From a checkpoint of a small self-supervised image encoder: muon at rate 0.002.
Rows from block 3 of a small self-supervised image encoder, named by matrix and row number. Rows with one number belong to one neuron. Each number is 500 + 50 x the weight over its row's rms, rounded and kept within 0 to 999. All counts start at 0. Numbers have three digits each.
After each neuron's rows are labels from the 100 images, of 14848, where the neuron reaches its highest value: "colour at peak" is the nearest of a few named colours to the mean colour under the peak. Only what is clearly more common there than usual is listed. The data: microscope photos of single blood and bone marrow cells.
# fc1: MLP up (model.blocks.3.mlp.fc1.weight, 640x160), inputs 0-159
# fc2: MLP down (model.blocks.3.mlp.fc2.weight, 160x640, transposed), outputs 0-159

fc1.128:443510595445508478582430367531512529551566511548524570526443494487595484392507565541400458449503460454513523476456456506477452570449438518543529444397450532450510526501391461506545471475456524511467487524424455418473514502556480580465506440423489486466487408459527416530484462478483598541487393543547588539443528563615412566499504398519485585525529496533476510466529462497550499533436518472429513464519522548513495467505489455495433510530423520563470435469418546478415477482597472
fc2.128:479574591578507485526423468438521522446507544527541461528404526498499455474530415494342510504498528476553566531580502435508518453441489512509538504494535503475429505468403448463526477477481541449378476416519473515533391551532482508478500478619434409586472446497566621544624478474573500408478491566461601471483478488507459565528480491506496495554491567571544564487514546496530570458468434530499537592498522454510565515409544401494478524551554529504438531528506437499436480446479549
colour at peak: pink

fc1.557:484418462406472444526531545579504502558482515481505474496527477562470453490507532413543493527553484531552389598523522488448442402476380372497481454464459552504506440550561508481503382515543549556536489460542482473502492561608499467477575512539479521517580580563506501502436610578557527468481512451529503414523567536481438430534590460439467500475547512505484425581540455481565413506398421528512503518474495490456532530548481416486475560489553418453555592500395463550527482504492538
fc2.557:569497517416545557448517458572615550417523528403571438500462468534484509443484561500551429432422458489391498477520403519409521455495456532454486531498524550474458482565549557532533582517534528487428526450507443463528536445550590387583487487566458464543548446461519488553541518449586479398519474501392580536483478550500476578527463543437498509483519594512482525493430497545476492534542594496466536482549440495580556461455478469490567480471487460620575445519470455543449500600509465
colour at peak: purple; blue

fc1.616:426443570402487530509565447534460532436450538542527410574543427473509579519459506530446478500373504592476459467511536423459531516526435431570457616395433511518496541448526489476499444487419582485541538537519464547497423472574545555539410485456465509453514501498496566526415539505522462585461432476535597500495527447486502500555514463472425592466488553513470460569565475522499602469483555499480448508495497512467450468464513563387609589551478484530575557479475554494469559416451503
fc2.616:504453553410514571508418505460501490574439376482519525519428490494514462560470469458487476478507483540556541479492444600435524520476416477481512617567626479493449469540491522534360536437476471468567517509455528521452552512452488565469528532462523538506581474548491540580544462495523513497570554432487455534419431471503468455476448522490488486600574512595497464613472433512565477522539569505545553472450493551459453525475492496622523505412457552525383521551538464412388494465438487
colour at peak: blue

fc1.446:533411438551478607434482492415482538413506434529478551572561525468468444475550505537535568554472428564480587465500525569487463531488515447542498450501524493487502400582521527538480447515533496502454424525509510470559459470523395461493452475553533443616476446559469557459498550402593422517476443466501453484414435497547510498452489535454509428522522471549506523417511488501408430604556519530465499500525535484498458499452448424458464465408404391529603431386516486517489549449427511
fc2.446:472449487542438482434460498447543430607536512517476521445541501388585495479562444467489490479547399508538611503560391485498518523533528575512496494565553519530544600488476532611507386524532544521512454545420369495572429504455519481457538500544543486507485487556524505494615457467485431451504524499453559458517446492480513472467511507508502507394615380470577550553543539511433434576523507555450518472497499606564472562440443493440502579536495516489463424555481530508493507447444443
colour at peak: black

fc1.134:569446442634496447492468530467492450502534524424467571466552582473384479513420507549507564525508442499521550515516550530557573442564496532492430461513463428443415437553547458514534572464531540493544344468511534427480497485494458441560534470494527577448459538386443466424452461420507527578580547495481486446482443484500512504426435515508506464521515517498534523579493553361559558429512470499529450432496582443497535429536551452475469426402448537505525521452480471465498525561425520
fc2.134:495574547491558548430509587528564544414525498550498532497423461599559404443482442506530521524456536533368482564522464464389500473618503458506486567519582610540551487475513524480470445548540524492458448452569471568468438448500423351448472452480456471533537483542444485504535441553505463447503523532527499548625517420501499474510490592489537472578505444518538529408513535449447487476519492519503578525493438614485465465490490436574450542440454439467546455526504588520526473480576502
colour at peak: blue

fc1.445:546607545451599492509451471526471398426454561491508441523541458466413508472492517522476555562444527402470522503410436513461432548496474528542549504584460505439407497474454515509528508492382565476555553441480418485455499482441512480549604520427456491442475504483518452533616466449560598474477491601505406434492534430564470405419525480545509472483542540455473436537434481491504553421534481471522527544396494479485488440523524549415556468522536492447456441490448515364541548517479497
fc2.445:454413407474503578622536534481518505530448446494516480484508556610554558551443472549481504496548482583492452523538516530426581561487531521503512516489525487479484480457584456563614518402508488534426468565582478471472460379477520514453508482509606492532547482462496506438532500552492434564487424469588420484422402529493487602542521510525486489436484468464454526561601590447461506500430457451547536431567479506471524406527448458596535484435422537508553489500493454518488508432622496
colour at peak: grey; pink

fc1.527:494451481586506556504448437528519569610499446494530464516486511521495472522449465444533482537469527517470556509535500509531553478534455510563526582481466571509422412499588455426498427433494546532542484489526584493524475524530381520641569543494573613525513499488552455574498571387578546514535460468466521449453556518516578546511566606445487617506510448485497642499609481479431515573468460475482509476428489512475507489519416529425499398497567459512483477471536564571518465484566515
fc2.527:569567519449555477559498473530560568392506567515390491442503516517463438424530526516474549537544587517550511411430559452461416521487532503457500431530536522575552469450498533482420526509495497512544475451490479506456495478570595486433431592535485383497437556412540521476517518497530445538494541511400391524494525564579383489510462459578514406438491491404542458612520554533491518436479492616493534563442516435510551460508618547520483509528453467498521547527461506527503496521421533
colour at peak: grey

fc1.166:466503552575530596423578547542465512572549425522565520510464467421472454572541579496480503445514415499495569503534497478470499414481442520531476465430559464543506516548445513548472410565485529528501495556518402561389418501508435548542532588464485549428578495560446463522450494525485467524477589451419502425473468434614537582566444496462469515402496571554385564478436567437573453476553439491466501453455541435509492509541503492508463448491418479480505440566568548444500482503546454
fc2.166:491435447423550521553514534533484411534485482510587508434367513444484566530498466458495475556490435494459547460605349476550557550509522538496453566540472443540430486636482477483539546545545495482460590500480428550531508534389498412520476484489552544581505497441513469477512476413473479516367530468472506508500472459508462465563444533593476540462556423474480544534413602473391545459465595516554526558550541512527465477555531600496551496488522549511477422520464570499486505491468548
colour at peak: blue; black

fc1.381:528535527438466429544492318462550521501481529392585541521530498506415514446558483546417524503510484440490553471496495582516426471508430505599419503494434552528514459399435497539463490464415441550540546531486555426516437545542514531518459542467545465520487418382494488461541442546503592469486496469498575527493498545550504443504563457503532474445511492445503646463507434424567484537357519396443458509485464433544476450536506504519486536518423540534451434470498476525422439493503497
fc2.381:422452522510559455481485531434467532549510463567428570537377553515522454455490478399478506575539521473521439515572488527466514490428527495442472489470527575539520467525553452495554435625488626536446521472478498497586431467430459561477441438528424490525553577481339579549483579425412465526530452487395544570535516562455449560536517506540481594524505451480482493518441506587444574497479517534472502441563511502561456548466499581422490469500480457499476484509508486523503523416592565
colour at peak: pink; grey

fc1.605:542502459479515469428511403544540555505499547438508598501465394467527550573502498441476549428527522518549332493434495516485535406592475436534457404480474461528473503436522514562429463471530485515542504564454526529457474450394544497460578431540531527486470547405409475489423478467512487501595551449413548550540449496417512515458556514473414471466439453536456504534503539510500455554506461603499512475562473444543499466447492612413536425516415498510443427595469492500446491435474514
fc2.605:406516497458407546486532534505537467506410426512479451497492415541537461499512507570527562476561481436471610488523519475513524583531522562450531521531581492442589470465516491508525467503479516444526516508406419493474471596580435503562401547497429562501634377515508521562504440552567494492567481458468486466461483575532435534584478456452479467474457488439467504560462433479413490513525519439560440553498485562473545470681478414504519470497562479451496545402574518550527517557523522
colour at peak: grey

fc1.388:519529545565623553577523460516574461501565430532492579534578530479578525445544386591473507468565466397509463496517536536475501414543411527433477422423543502440569503482471554582405487442534536490488469528467493515485364521432571393411454599539447535514482493437487427495565450563474537539460510515526494555568457512479470464500489496525474527606473414384524481517458487518482511559540521519484497520540532501462470445535482506481500487559532527474480543511480415569460449442480375
fc2.388:536542497400480518477518536505467580388447409383504414458522483651488441510537502491580549439497551558589533524555543461438513501459475546398472478457470424472520427527427452593497606538473513551465571522437511481478593465532487554465587478495477541492454495519486515489409513408487498499564532476521474505429507496456569553483540563480551459491510519532509527511492560513493520451432436491552520475360596557554526495416493451490510524426362515488510529522544480549557442533515550
colour at peak: blue

fc1.109:411503540478530470464492597418458519567485549536478465592521438448414444541549502461482489443617507584365546415453413534472508533451449488498498478456459568567460447456416468509452565522574436518510410534474408476464541522556607500464419435429470480450497564445532554442511495532500535499534543428487547482574494469552477523497505552515563464495599491532538484481536430461491532566491479575476523581429515522453517487443428465500523537503422502431472487458492526384569555506454399
fc2.109:576412423442480529539519498556500569478459613537582522556539531357512531494456564494383557439562519450494435457501497431521571520482514544502560420515478478389446512509544545469513525523472515551494539415502535533500474524388423459495471546511621449509462516539488464547520640473451433466476484555502501499544499525455458541542545457512503508445480508528532507497522455580551418446407489499609417475534526530490611530546524441483534451433438510561444509513418525531507407538455557
colour at peak: blue

fc1.23:505395578528517462495457482363438505468493460535500571508580568448501517477543588503521433543561517534519449456530490532526556482525461509544432373585534521533512515479511526470463457494608470575476456338461480412378489485525485472485536551570434562483616475486422527465487498524518495574417528591535506515525475536482606507505482601486410556423455473528483532407597525506491448512552482546461465504494417507514530508422472576530490502539501482436577447504499502520488503432442513
fc2.23:513441493460496529491483553541447531517389515472557434513548431531536424522434512520625493484481564548533502506507393535463593409560430558462466466439473623523566480458505426519520490509478457477450491501444477449416480600477476499493556481456492468509515524356462544432451543536474540526542560502522536480405455513503450488589568481592463453513452580526515549485520479564535450487423412540507517464474506585627524497485483583575462547544573523461450453499575478397450514490570525
colour at peak: grey

fc1.469:506514537544545543503580448455526424526476507590488409497550459512574555433426459469517518473532546480512438491515489530468499594479492503487511515545427493548475569514556551494561572519507508407522503463543403417379501493497553499471573548544549524537518453520440499439538444555570520477440474529511502434483467565480431447416450489551475470493472517502494642401458463479473456454413473505549520587527496426395509521452453499580499444642457500551540562473491520450425335491505545
fc2.469:523405477488482491475539518508476535567504524630525461569527510563437488580502537537517481502520463483557418501511435460548561447429514500460444486475483484560464529455475524459463537465587509574525540435524501564469500555520457487483485448468466509429500441470536563562437558476456516675525476463514570465436558437535526557446549387430548541473486519438433413533493558474495581504515465475454469500524411344504564541489450486506419508449527482406623536550524510557570492417587515
colour at peak: pink

fc1.228:496487587520569440528437499533549603537425472458524565432401486533462460508477499498580436485438506478501499505518492494464549502492451534491484545523466487520467560440473442527538477478439495528539632394434433476419539512469523566500421529552418470599448470540405512489503546509416463513554575492492561530461555449491454481372441537527467511440465523465547508426543596461510385552454409452408532502526571452465589483526523456396434525455507433447505447498553507478593461460535465
fc2.228:511515481511501535451448510465475439460517490539504400437527505521539467405507389432440513443491472472437511579503539460482415515512480579481526450537499523625500494495588468424531493557503522417499493533559548628429477506568417499562489620462508548471517455535480432480555551464474476564501495520468486574568404534485500482542536535528550599510568551427480497512414446466457499348478530551468465522584514462470460434434377563544471577546561522506493517496474508575529503594566506
colour at peak: grey

fc1.315:411485475477433502482512568484442549504492522451502399523527548405460550471493529513481663610614556469484465486519440524513452547424430386482438441575437442560431492465482511503525472419486457492557584476474573500604505410473517528413496499457510550458519485457480523413509487591553501577509466459463434550487418497547481431524550535442539561512434480486425525567511489483502555491512569437443448572536562552430505446484530439546535448467572451483477497550505469476540497538522601
fc2.315:602537530459421402519522538468613490551461499554507535485362476584514444533540471524469554460416400510530505514555446486460557563495450538535458519464525526488539500488554437480582441506542519479352376545464492569483480488505522549570491472463469458589487516446501491546589518460482519512475541575498481416565493450551478534588513492546535446564562496485476528428468522543492500537452493436574463455408520389490439445497531517506418543523475619486480535526519515565487548410509396
colour at peak: pink

fc1.540:500538456535471526466525461491460449388350503495495469520475535494514428499491394528524484493494558488393555566508468534568508451513495500505396553422483573560489560427540416502489461555437596500551560428441497480496494602488483408504481453507491463533534532602484531451456491564508470462528542415417526537423517507535499478498429409490582485507437496430481455515503415579410519543395516390638492509492542573427497502510549479532578505533491458418500528476471552527478514440537514
fc2.540:503440478493553456472518487442490566564506466474362514478474583490559548477451449567457489576441460489556454533555569520471472438494465475461457406568561495481566466590537553495477573419470572536486499564406526461586591559422556492488544524549527440483438553454470520482604444519488493519386571463472495583494484508507511485470500489529447551472483518431407498493393425466540523510529623476481510515464506505432515586478454486493548536495456554538608525537573504502387469481568406
colour at peak: grey

fc1.447:621616473513519511564583503492541439467477500489450416577561458460484501441556465521503579537529469478487410515534580531537429557535496563436508500411600463595462477507592544541479525504522365507583464588472525479579489607492449439530470489491495534489534547524464555477525482488562560495407467529439430526525528467440400511543518544446457510471505558526452532470551458562497556410496483479437510603444453496582528503485461434487547403481491481457531570445455495532521492471471615
fc2.447:453465494504517519476414449466557565480502473587581479540432478530517509528416567476487487563496459499595473501551466460455598446469468488559507479562410571548423452534435618424457420583514570556473560427492563481522526468448565483487493468523579519549526466539488474515437473487437577575416569484535533496482499518540521508519419443569506420433499615479559499493395518425523481501540535479484549542450674490538505417481517487454477481539498480479460496521518522552593441402458523
colour at peak: pink

fc1.459:514519522581493424543475451494535495458484492507530440440455471589538438520483578491473346535458587439498511479519589531427477475451495517412447492521500542557476501522475485456493518619316409519539550482491503445535535541469577467525565526506494484545501572473431517560485505462569512447590459533477429493496495499529442501583483542546479538446463446529508449558589498464479430511506472555464546490483576512386443467451475557540462624503479497615443443434469593529511427534471522
fc2.459:546602516450499482587461472534537522476450533518480552511452611546447427447512477490531484476537433466455507480484470545424543466473514422549548567553455506494504512535439537492534541444508490562537446456491450557428468474502540468546478589521456452416427552560473582443467442472423493548453562499537579600568409477485495589599510599443515476469508540490473481565563544595508514521435489502490572515534452452526467419561485478477426530479459508345478442577572489530516419585467405
colour at peak: pink

fc1.9:514524536505551486535480522465510507551471548472522591527580523498539424472438559482440532461427448541514530528486523521459493608484474472495446573417529458494494551493504507407428511590565558489542510499530458526471394528584502568472584520521477431507474438566526464413443482453516496550536515463462498450425494418536457593491552516537506386590461476533534525452482509418516527478494495530502546600607590443467610459508490518481422482377503436476601440624546448533559541581515486
fc2.9:470527439460518465482529571520521455533523485551498540447444459514463599524462476546564542545505531527492479411489525493537534361470506536504416498622584517457448390519592544531487478521441522542480528524560567471489556458408533354517489462559536652523488556459516466538520543575467506489512508490453475555596413451499506535531528521490575511491492571437502536527488546422513472471423558491465437528478521561528344424532449473557477459486481466499532546480451456420461462415592510
colour at peak: blue; black

fc1.360:517500476518468464511504456451454481479622562608620523480414499542541521535457450355452473388543535447459434429544473446502515452498494483516477477498562564524440562535490489490410505455439544438524513413574497532398516568452501525442380448466483509564483458492483488531434542469518513531525424550538481541603448474521549485539526473516448540480481453458527516519439413494532553400503457440583572471483463482430577530511512452537480594479523437459515408474594421566524548522454526
fc2.360:503543550569509517561501575566489512491425407356472463576479457544497538487510552576485525502497521576528551412507523500477477480501434513594534470465452474523511457530548507481578433500434479424418477424464539495499407508490459336582482448483549507494556537551485484521558399436515479456467576541577520488523522513485485432379473505546460456580485452504520507505591543471493542598567495533489499438420480451656503485508471461529520516453461536477486492609544508399470576490498490
colour at peak: white

fc1.106:515463502528477649551451437408423424589485470432468490576458412505481485488537408522496524536459462451443458552492574465511468479518454578469437493431435411598386475545493478463565507544484487530484462578503576509558551480491467520554460551473457559514489441553562476550488496519546449521570493459456428483550542496591506575482571505436494501424416474507415582490467435513526478430553464499546524471398430509549650571488548532453458447498522497445500540423498480498476464510498436
fc2.106:411523522512478415488542503525497441484521618478427432533535482593516503462526500630521484422448480427491520450444488546432477497546487460482538557557560508509553458527541625450506493468500496519438493538444485524551468497443450496579520514506472539446534510482456513456500418599543467448440509517574510523549441532425451410578508462412504602508416506512484446486534581438468499492521495399540505545473494583558533548494491403535561608560563478503456532445492475538481453498444680
colour at peak: pink

fc1.46:529431519464427471424501464473426484538557588518467569571544504409542523478576517514525561507571475541428459542523460471499448504447555485514551482435492559535501480514525530496493450527566488499510493562552458485534549493524442522405394480395480506475569500514454543569592420521503566500572349485579489485439507547514498550475442408414441434534480502568558459458525439532459584409552458449431504511533525388463565560556451422591473500532570452533542444490486453434419504505454476
fc2.46:379475563523494451526485613514523495497400443600472463412478550497406400498498476517454472541524543543473511482480474443477399444507472459547572512530510518487520442466564472488525459468489478494569458513516495558502475433479520546532537446626443485492438574515492547559555502566463548506402507525447511434544566488512492380457457465642558467493528559571521592500510484415503472597459602511551510459579457541391503467497511540460471496525434565551508441568462521547475440480515587
colour at peak: white

fc1.500:582455525370560443448472515485532442501426533507572433537452613466486537508495523473503466447466516537454449461510486497485469452473475551475502451515503481457515503594478440456523512458582484524466472521413468371337425527522451527454544550533520501509532513503556488484429484517441506575472477561571522475464563509575569464511532536533502489435519522513435544402588566541524441542503463467529406517626454386550543483482470517501448481561505469461587405498533544451559512372434539
fc2.500:513488515497488537495506452551483412472513546552547500488539509423472430512425597492472495605555543569550485430430505602493520414474524435553518459513537556523523466496532464518496549539487423485526474446414565470519475508572542544491484376517398492523511476467430556517512423469517517563542566574508512463550469436466418499476542547488414516504395521478379548502519461527447483476553479566436532540421432522629456498430463575642516595545581510443500470409535505542509484508554538
colour at peak: grey

fc1.518:528471510565456484447474467424503573548521420571535438533492476516446416469521509465577509505481500502468546465528517482540501428485508505511517524542495560569477497516520564476508448480534577599509525455500617488492459486504453353565495551544465545590424531476533406498515520478505509560388447495436557551435559455581573498513606548470542585524529402427570588431521487534439470517475474504530533511495541514420403511458423519467423452485591499494498490490562569522551445382602433
fc2.518:528534505565561506493518476476554499466508625552408512366518512443472546496560468482474522520601560475449512430476455465450442514524565470455560472543528504440538462485486457558370460454471459552641550460469396593544451585499572553486463543431540456484535469507475495577460504473485488444526471489430512475484458458530452584498528501454484584516561515509479565546455559498401557457480427602499488564387420496507541536549571535499506504485457512464481493578380463555482560477449526
colour at peak: white

fc1.60:537487521502425569469442443535413490555553471495506536499498525629511509487524575370543523458569581527468419533511508476567503508528473452512477514375463449534491457471563513449555455471485495398502429622468410521510460445488545455564505502413429499531435444507468540537402488520512485384476508446481507516427422491547527372526483473537431590505534499491580526509498516522462424479536440537491494525508496528433561566419384464500487513446497406469482485465530473430439434528564574
fc2.60:462513442527420488589602512569454490485497498559469455510463451504503470427506521482522447451524471525537515591458492530503496435493578512525514460485568535496538455536465535529509513480527503439441440497450521533470481500538546421498486537521487431486489558460390528487531471509640560560454430509490419510646574538562441438456556498466638444460532458478557486392578429423487539439542512527544498423483459539502521475462478559455511616457503521529579339539485507537437441521585543
colour at peak: black

fc1.179:496558459532494476492435491392537454540578495461493414561427477528575506449492467500482479458395441579487445465428512438512445537485439609405531525442456452452452490506477497568492586528528484484475531579581451510442541417471493436556516527508479563662445497496557529589413510462555437515535530480525492492450518547660478516551555490592541519508501485521518542465507519500523471524453471497509534444606543446429498481438550534498446418574484575563466464481496434507620489486540485
fc2.179:489462545506396392477557529503413496550384409527540456539522519524462465606481506507574587425388500518584484499512421555473613463546520541502486461601455555496506545546618439498547427504568470505495470443445551487473515553478506542472530409504366487528440526459458566441477561460521509482490490592586467528444493509448537497466537524530494498441485504500541470504478455521556421516538490419491451547578440571600527507468502412494545523528552451547569541437554449441493488554470504
colour at peak: grey

fc1.74:465475579435469468497352449470520495509548493480530488501568490435531556595568478571420500551463462523511667522533491497478531544482505532527494478531481529440474581457551479469522535390521485468506450538566470535373489513485466523576489595539435514501514476499502486568416474582468521488572424485447500511380523396607455459603473552504521450453539488495489470504444546512481517544543518473430580479456438479495477496488400483516428520521473401618486506462465471525484512610455441
fc2.74:553537531439457628476610516470510603400447518525463479444566504563456507459463503504519480537506546429483526536623508464579425481577557495490427463561481478477500375471434501488490500475489562537525439466489482538460435487526530473465554529613509477589516538519506402498535580539440498428507527452442523516484435476492597515436563391467505458484532589439370456487452501475535472511481487546533488461557537484523513491488497481584431522500494430535533563497596486465488557353490556
colour at peak: purple; blue

fc1.491:486461493522550589481542497514608432530469541502481442555466507471599537541597495552529529500463421510560510457432612489532510520458413490508547591491453476536545507425442528488470502499513362448475489464449468545554448435364489602508493492407478554463517487441548506516426501537437550503546493438550472523500524442437464481454516528635489526524494540561600514480443484457513536480475446458549492525556526415433555434537442508559457545571487518464424504431477593496575391478576501
fc2.491:459565550486560410423468551550423570494510478575509538482476481482402490473516523491546480517540585487405547510500418542496578567524451518447545424480544538517408513491557472469463530429495561511555513589560584453466586507495509523422551491553442540487442495592488498582542417516484348592550430521497453486436485542494461475470489454437473469466493394418494554628529520525479586501545474470448469441490525591583422507468477442500491451521560512501493408520495438530480526562559515
colour at peak: purple; blue

fc1.187:463537422554524516503456458455448484528535438565529520543529577445413592461508504524561520561458490427472529613627431515550520454581535540557499527507469522516587475421404565468464447449526521559536382538515534506527522491549421532468528507529519488522545562456489443514532496480491558570469403449494556531493439536519509394526493509574435556446474514463489395543444428550538479495480611498429481447504511489588525447578523564474457485510482520435483415425460458483406515379515446
fc2.187:494562492574546537495521489460480600522491433407520491550445441556513461469563598517464473422578509477463424478471535476458525495559533585461527487527575472522415502516465468505475510480441499416437602427496505391467516489500512485488544467475398540438444503504444386598464546614558414442435636519489476553435545517435578566511512486514560460507505486548522483430497447410480498467510515545505462562505564508426487532472470548516537500585468481535480523621524490435591492555576449
colour at peak: blue

fc1.291:494509476561493517464562442524462522470524450423522590478481560585497456483503509582463625388458467494464513501522481538448454516543489474407483533418472455548555549529434561489538464475537369569489363471519598439493549510491525443505563433543399537476511526464362505520507374469496553523531575479529562489472485452483513411590506488576562461542545470493558532487520444500532433456441483494541536546468580503473457474479552433501517330506500443474431533512460490496476492520536531
fc2.291:527537475507425538501515547501544431522523548434539505484486587572518551401571417509562446617448567439555476484501477400495508473473544569540605517462517551436487488506578481522510477508470416536475495443555487584609501571529435481525472542532511523471510530494465555472405561500513416517475475471497537522501502537446484546332499512476511541430509476512478502560501534465539436544480512499449502370515444412553501490522543526444477599392443561527537406517549468405408459515542417
colour at peak: purple

fc1.16:521474399489461494623475453421582532402600432377520437442536456542427524471496490477547570403452557497505452521615582436539534512549383440505445507564459559526438535537551527470498512531483488491563445469406427451491558531534575420461501482449495473504488473545567533511501498496493550541436474520524561443498476434493531466441465436543432473514503481538374426507451576476516487474494584542459566508493569456425477499454521445403516537547477462502483603514502548510442558522508490
fc2.16:415521614504506562395491513571372399552448571532508464473463604400504400510443544477551469482581441537462518488434479560448507455477549487502563417464502520576524480457431531515464537487517540467486575532542553552567499487508515496496553519523440509415485527485535444503571521609502409499555495542481461530451513575462511485532559583458471497554558461604471517466584469385445528531408492496492515495527484560506485480434397548551480529430455513456511478513415479407525462535558556
colour at peak: purple

fc1.34:489503593512508499476442460519592473499498516513467512584517502520489526545567533514474483538519499545426529500519459488480464545457448510540473468571481546491535500534502418536386506488402526424498511555494557547554365527457381590517488398470517495471369583461469509480464570436390481567559483468509475573511452526477459530462483537519571463603554468476503535465358452507451616473544554621499428513462496563544499435506556547508451554650481512504462474489573499517479468486527502
fc2.34:421497462512487413513589484472530439514458452533599543433478448492484491447544453479583523463530465525553463408544454502579500469573514495538609488533554456420529515519562526368616488458665501537549545410555454454470540483481546485484559508494463448422558442510476588492573429491496447516451435487494530518552578522466526482500549459486467515434457552480458448561551517515455463535415513464529491442569481454537440480456399584532483487526500560501600519509486451484568558450586434
colour at peak: white

fc1.499:551448482484492420454456546493430523515500427554500483476432599548547512447506559503537406383501528503507427633504441529466543505471495457528516458429463517493610446431437465504463477563503424543450464447465584441446479432461450504524536554439545460500513645502494466573488509513557524482471534455499494506478464652578504472522503550423503434515529540479465417486581519535501505488411543565443456521468385458493485538479595470430560505472475520470456464569529543532455378561488482
fc2.499:532511425414543512534561473509451496484491486510557465533454429493483521438500469501481453453586452490567527475528535563495580514422569591442458588450421458492436518562443514501469470492451461513425528458457528508484572570460455557441552484602477554450492545479472497522429498520421501465496574608530504485544480461492468551504543510510528592548443480497442422539479388575418425434548585454545546518483410489507568599571557479411485563512691462556515494468507548480502517471488483
colour at peak: blue

fc1.561:455616528411416472441521531504454494611481566493495531488546456462444478476425514487493494473515510564482508445537543561536441551592504322454381434425498455464510476470480561465469449413492512467561508455501362446471438614497416495527519477503525498596453527513454464509496519539563541521468503507460483490422513478492513519489502417514426532507531599536563523528497630499465484452493550552534496482576462499543522491465490519495516514490579494482514383423479378452473398510507488
fc2.561:531527405452411404503540471492585499386559458502582489509540487411422562445475447445496480650580568532548494418438521451444630488534435496496436451500541589495525511510512469538509493475467552513469526576498480456388539445489525368475478541442448519460448480528592522460538499507433448438584482480522506568500459538540474445492441428476591557533467450476486586503535514497525567502526508472499494513548504557544512451566587473467506451436501514477536555561533453467579580545486483
colour at peak: blue

fc1.474:510605522526521460651419500425562512536531481506453544505474436412509567460534455438550578453521537495506481470473600472536482504499457543567525410499560534432488535433538534462495449609468498426535522446494486536557464507479591524501406542546489503429478506402462437475498516463495473444495506563398434529517449493449442424547455544541479478455456617566390492554546443547495523485474537564390537526467471363542578496556460466606506536492496470438468464541535512528552474508493486
fc2.474:566495535478505496504563563604431517448538443516529456550447540491511456433525511481477501475621571469531609502615494471493459525430499548396582491453587538493413477567504529490584526522488496379508455527575518478533576496474477446466542420487504441538542569565463476561568455448479483489492497535530490488517516441516525472464415538406573462615552545406485485501354587433533546475453468428518529440504466505517503518428436548461449488496541521500560480509472462417454577561441494
colour at peak: white

fc1.490:539518518476585475495496431479488377534441504573440455464513490502506436593547470526452420591536561484550503510559483395512449456546566486499538588406424487474528417460464585476482583500474499493495465525537574457410467442493495509440468496590518568461515555538453473495428566493572519439458563475478602521452508548503485477601527535566470498389470561532589553520455396517512493499529486565493501567511546507591510582561417505538513463526446492533546411486391443488470590463503485
fc2.490:570456643545441483476542512574514413536564499559440491446426483465536466445421543516583488383536381554412463509455516526489595487538458511484623438531570498592481494519483485497483452493471507475467441549479489541566501584519560516489557499479450443551477530521557414459609512567443421505499515517490454479484585511494466527514475403464566477529544425552533485480569455392436538534472541408643539452458518445531499414463458508559493539495491471543476483550502450506498490482518528
colour at peak: purple

fc1.3:456471478487485494505530532434474466483563433487397518576484460512477431489573472440524488380625610529380516469449456534480506430447504482421533495525495546465518569483516510521474452547469510455569524491406521457430605518569584491504457490526546441463526530454456493444516476576505523422539537533485524474504542583635548422483433463567476464518473457461532442470611381542468575434561424451545542522464559480460523489548542516587451576489522529470540407437517519537542523465458479
fc2.3:518549420549508490419445569472538500513492540445470523423469510465523424572467490464383398438533537573462479511432558502552428570496442488592461541568500456532407488444531522454519489497549516497587502506466595570608499530500486454578567463484467437468468558565457489537574532562482449475588479487492568477526514513546500578438517409570438582433501568487443460576381484510480513591422461552499450543507490601478524475407466461518560499527455493531512537458493541431463541488532410
colour at peak: grey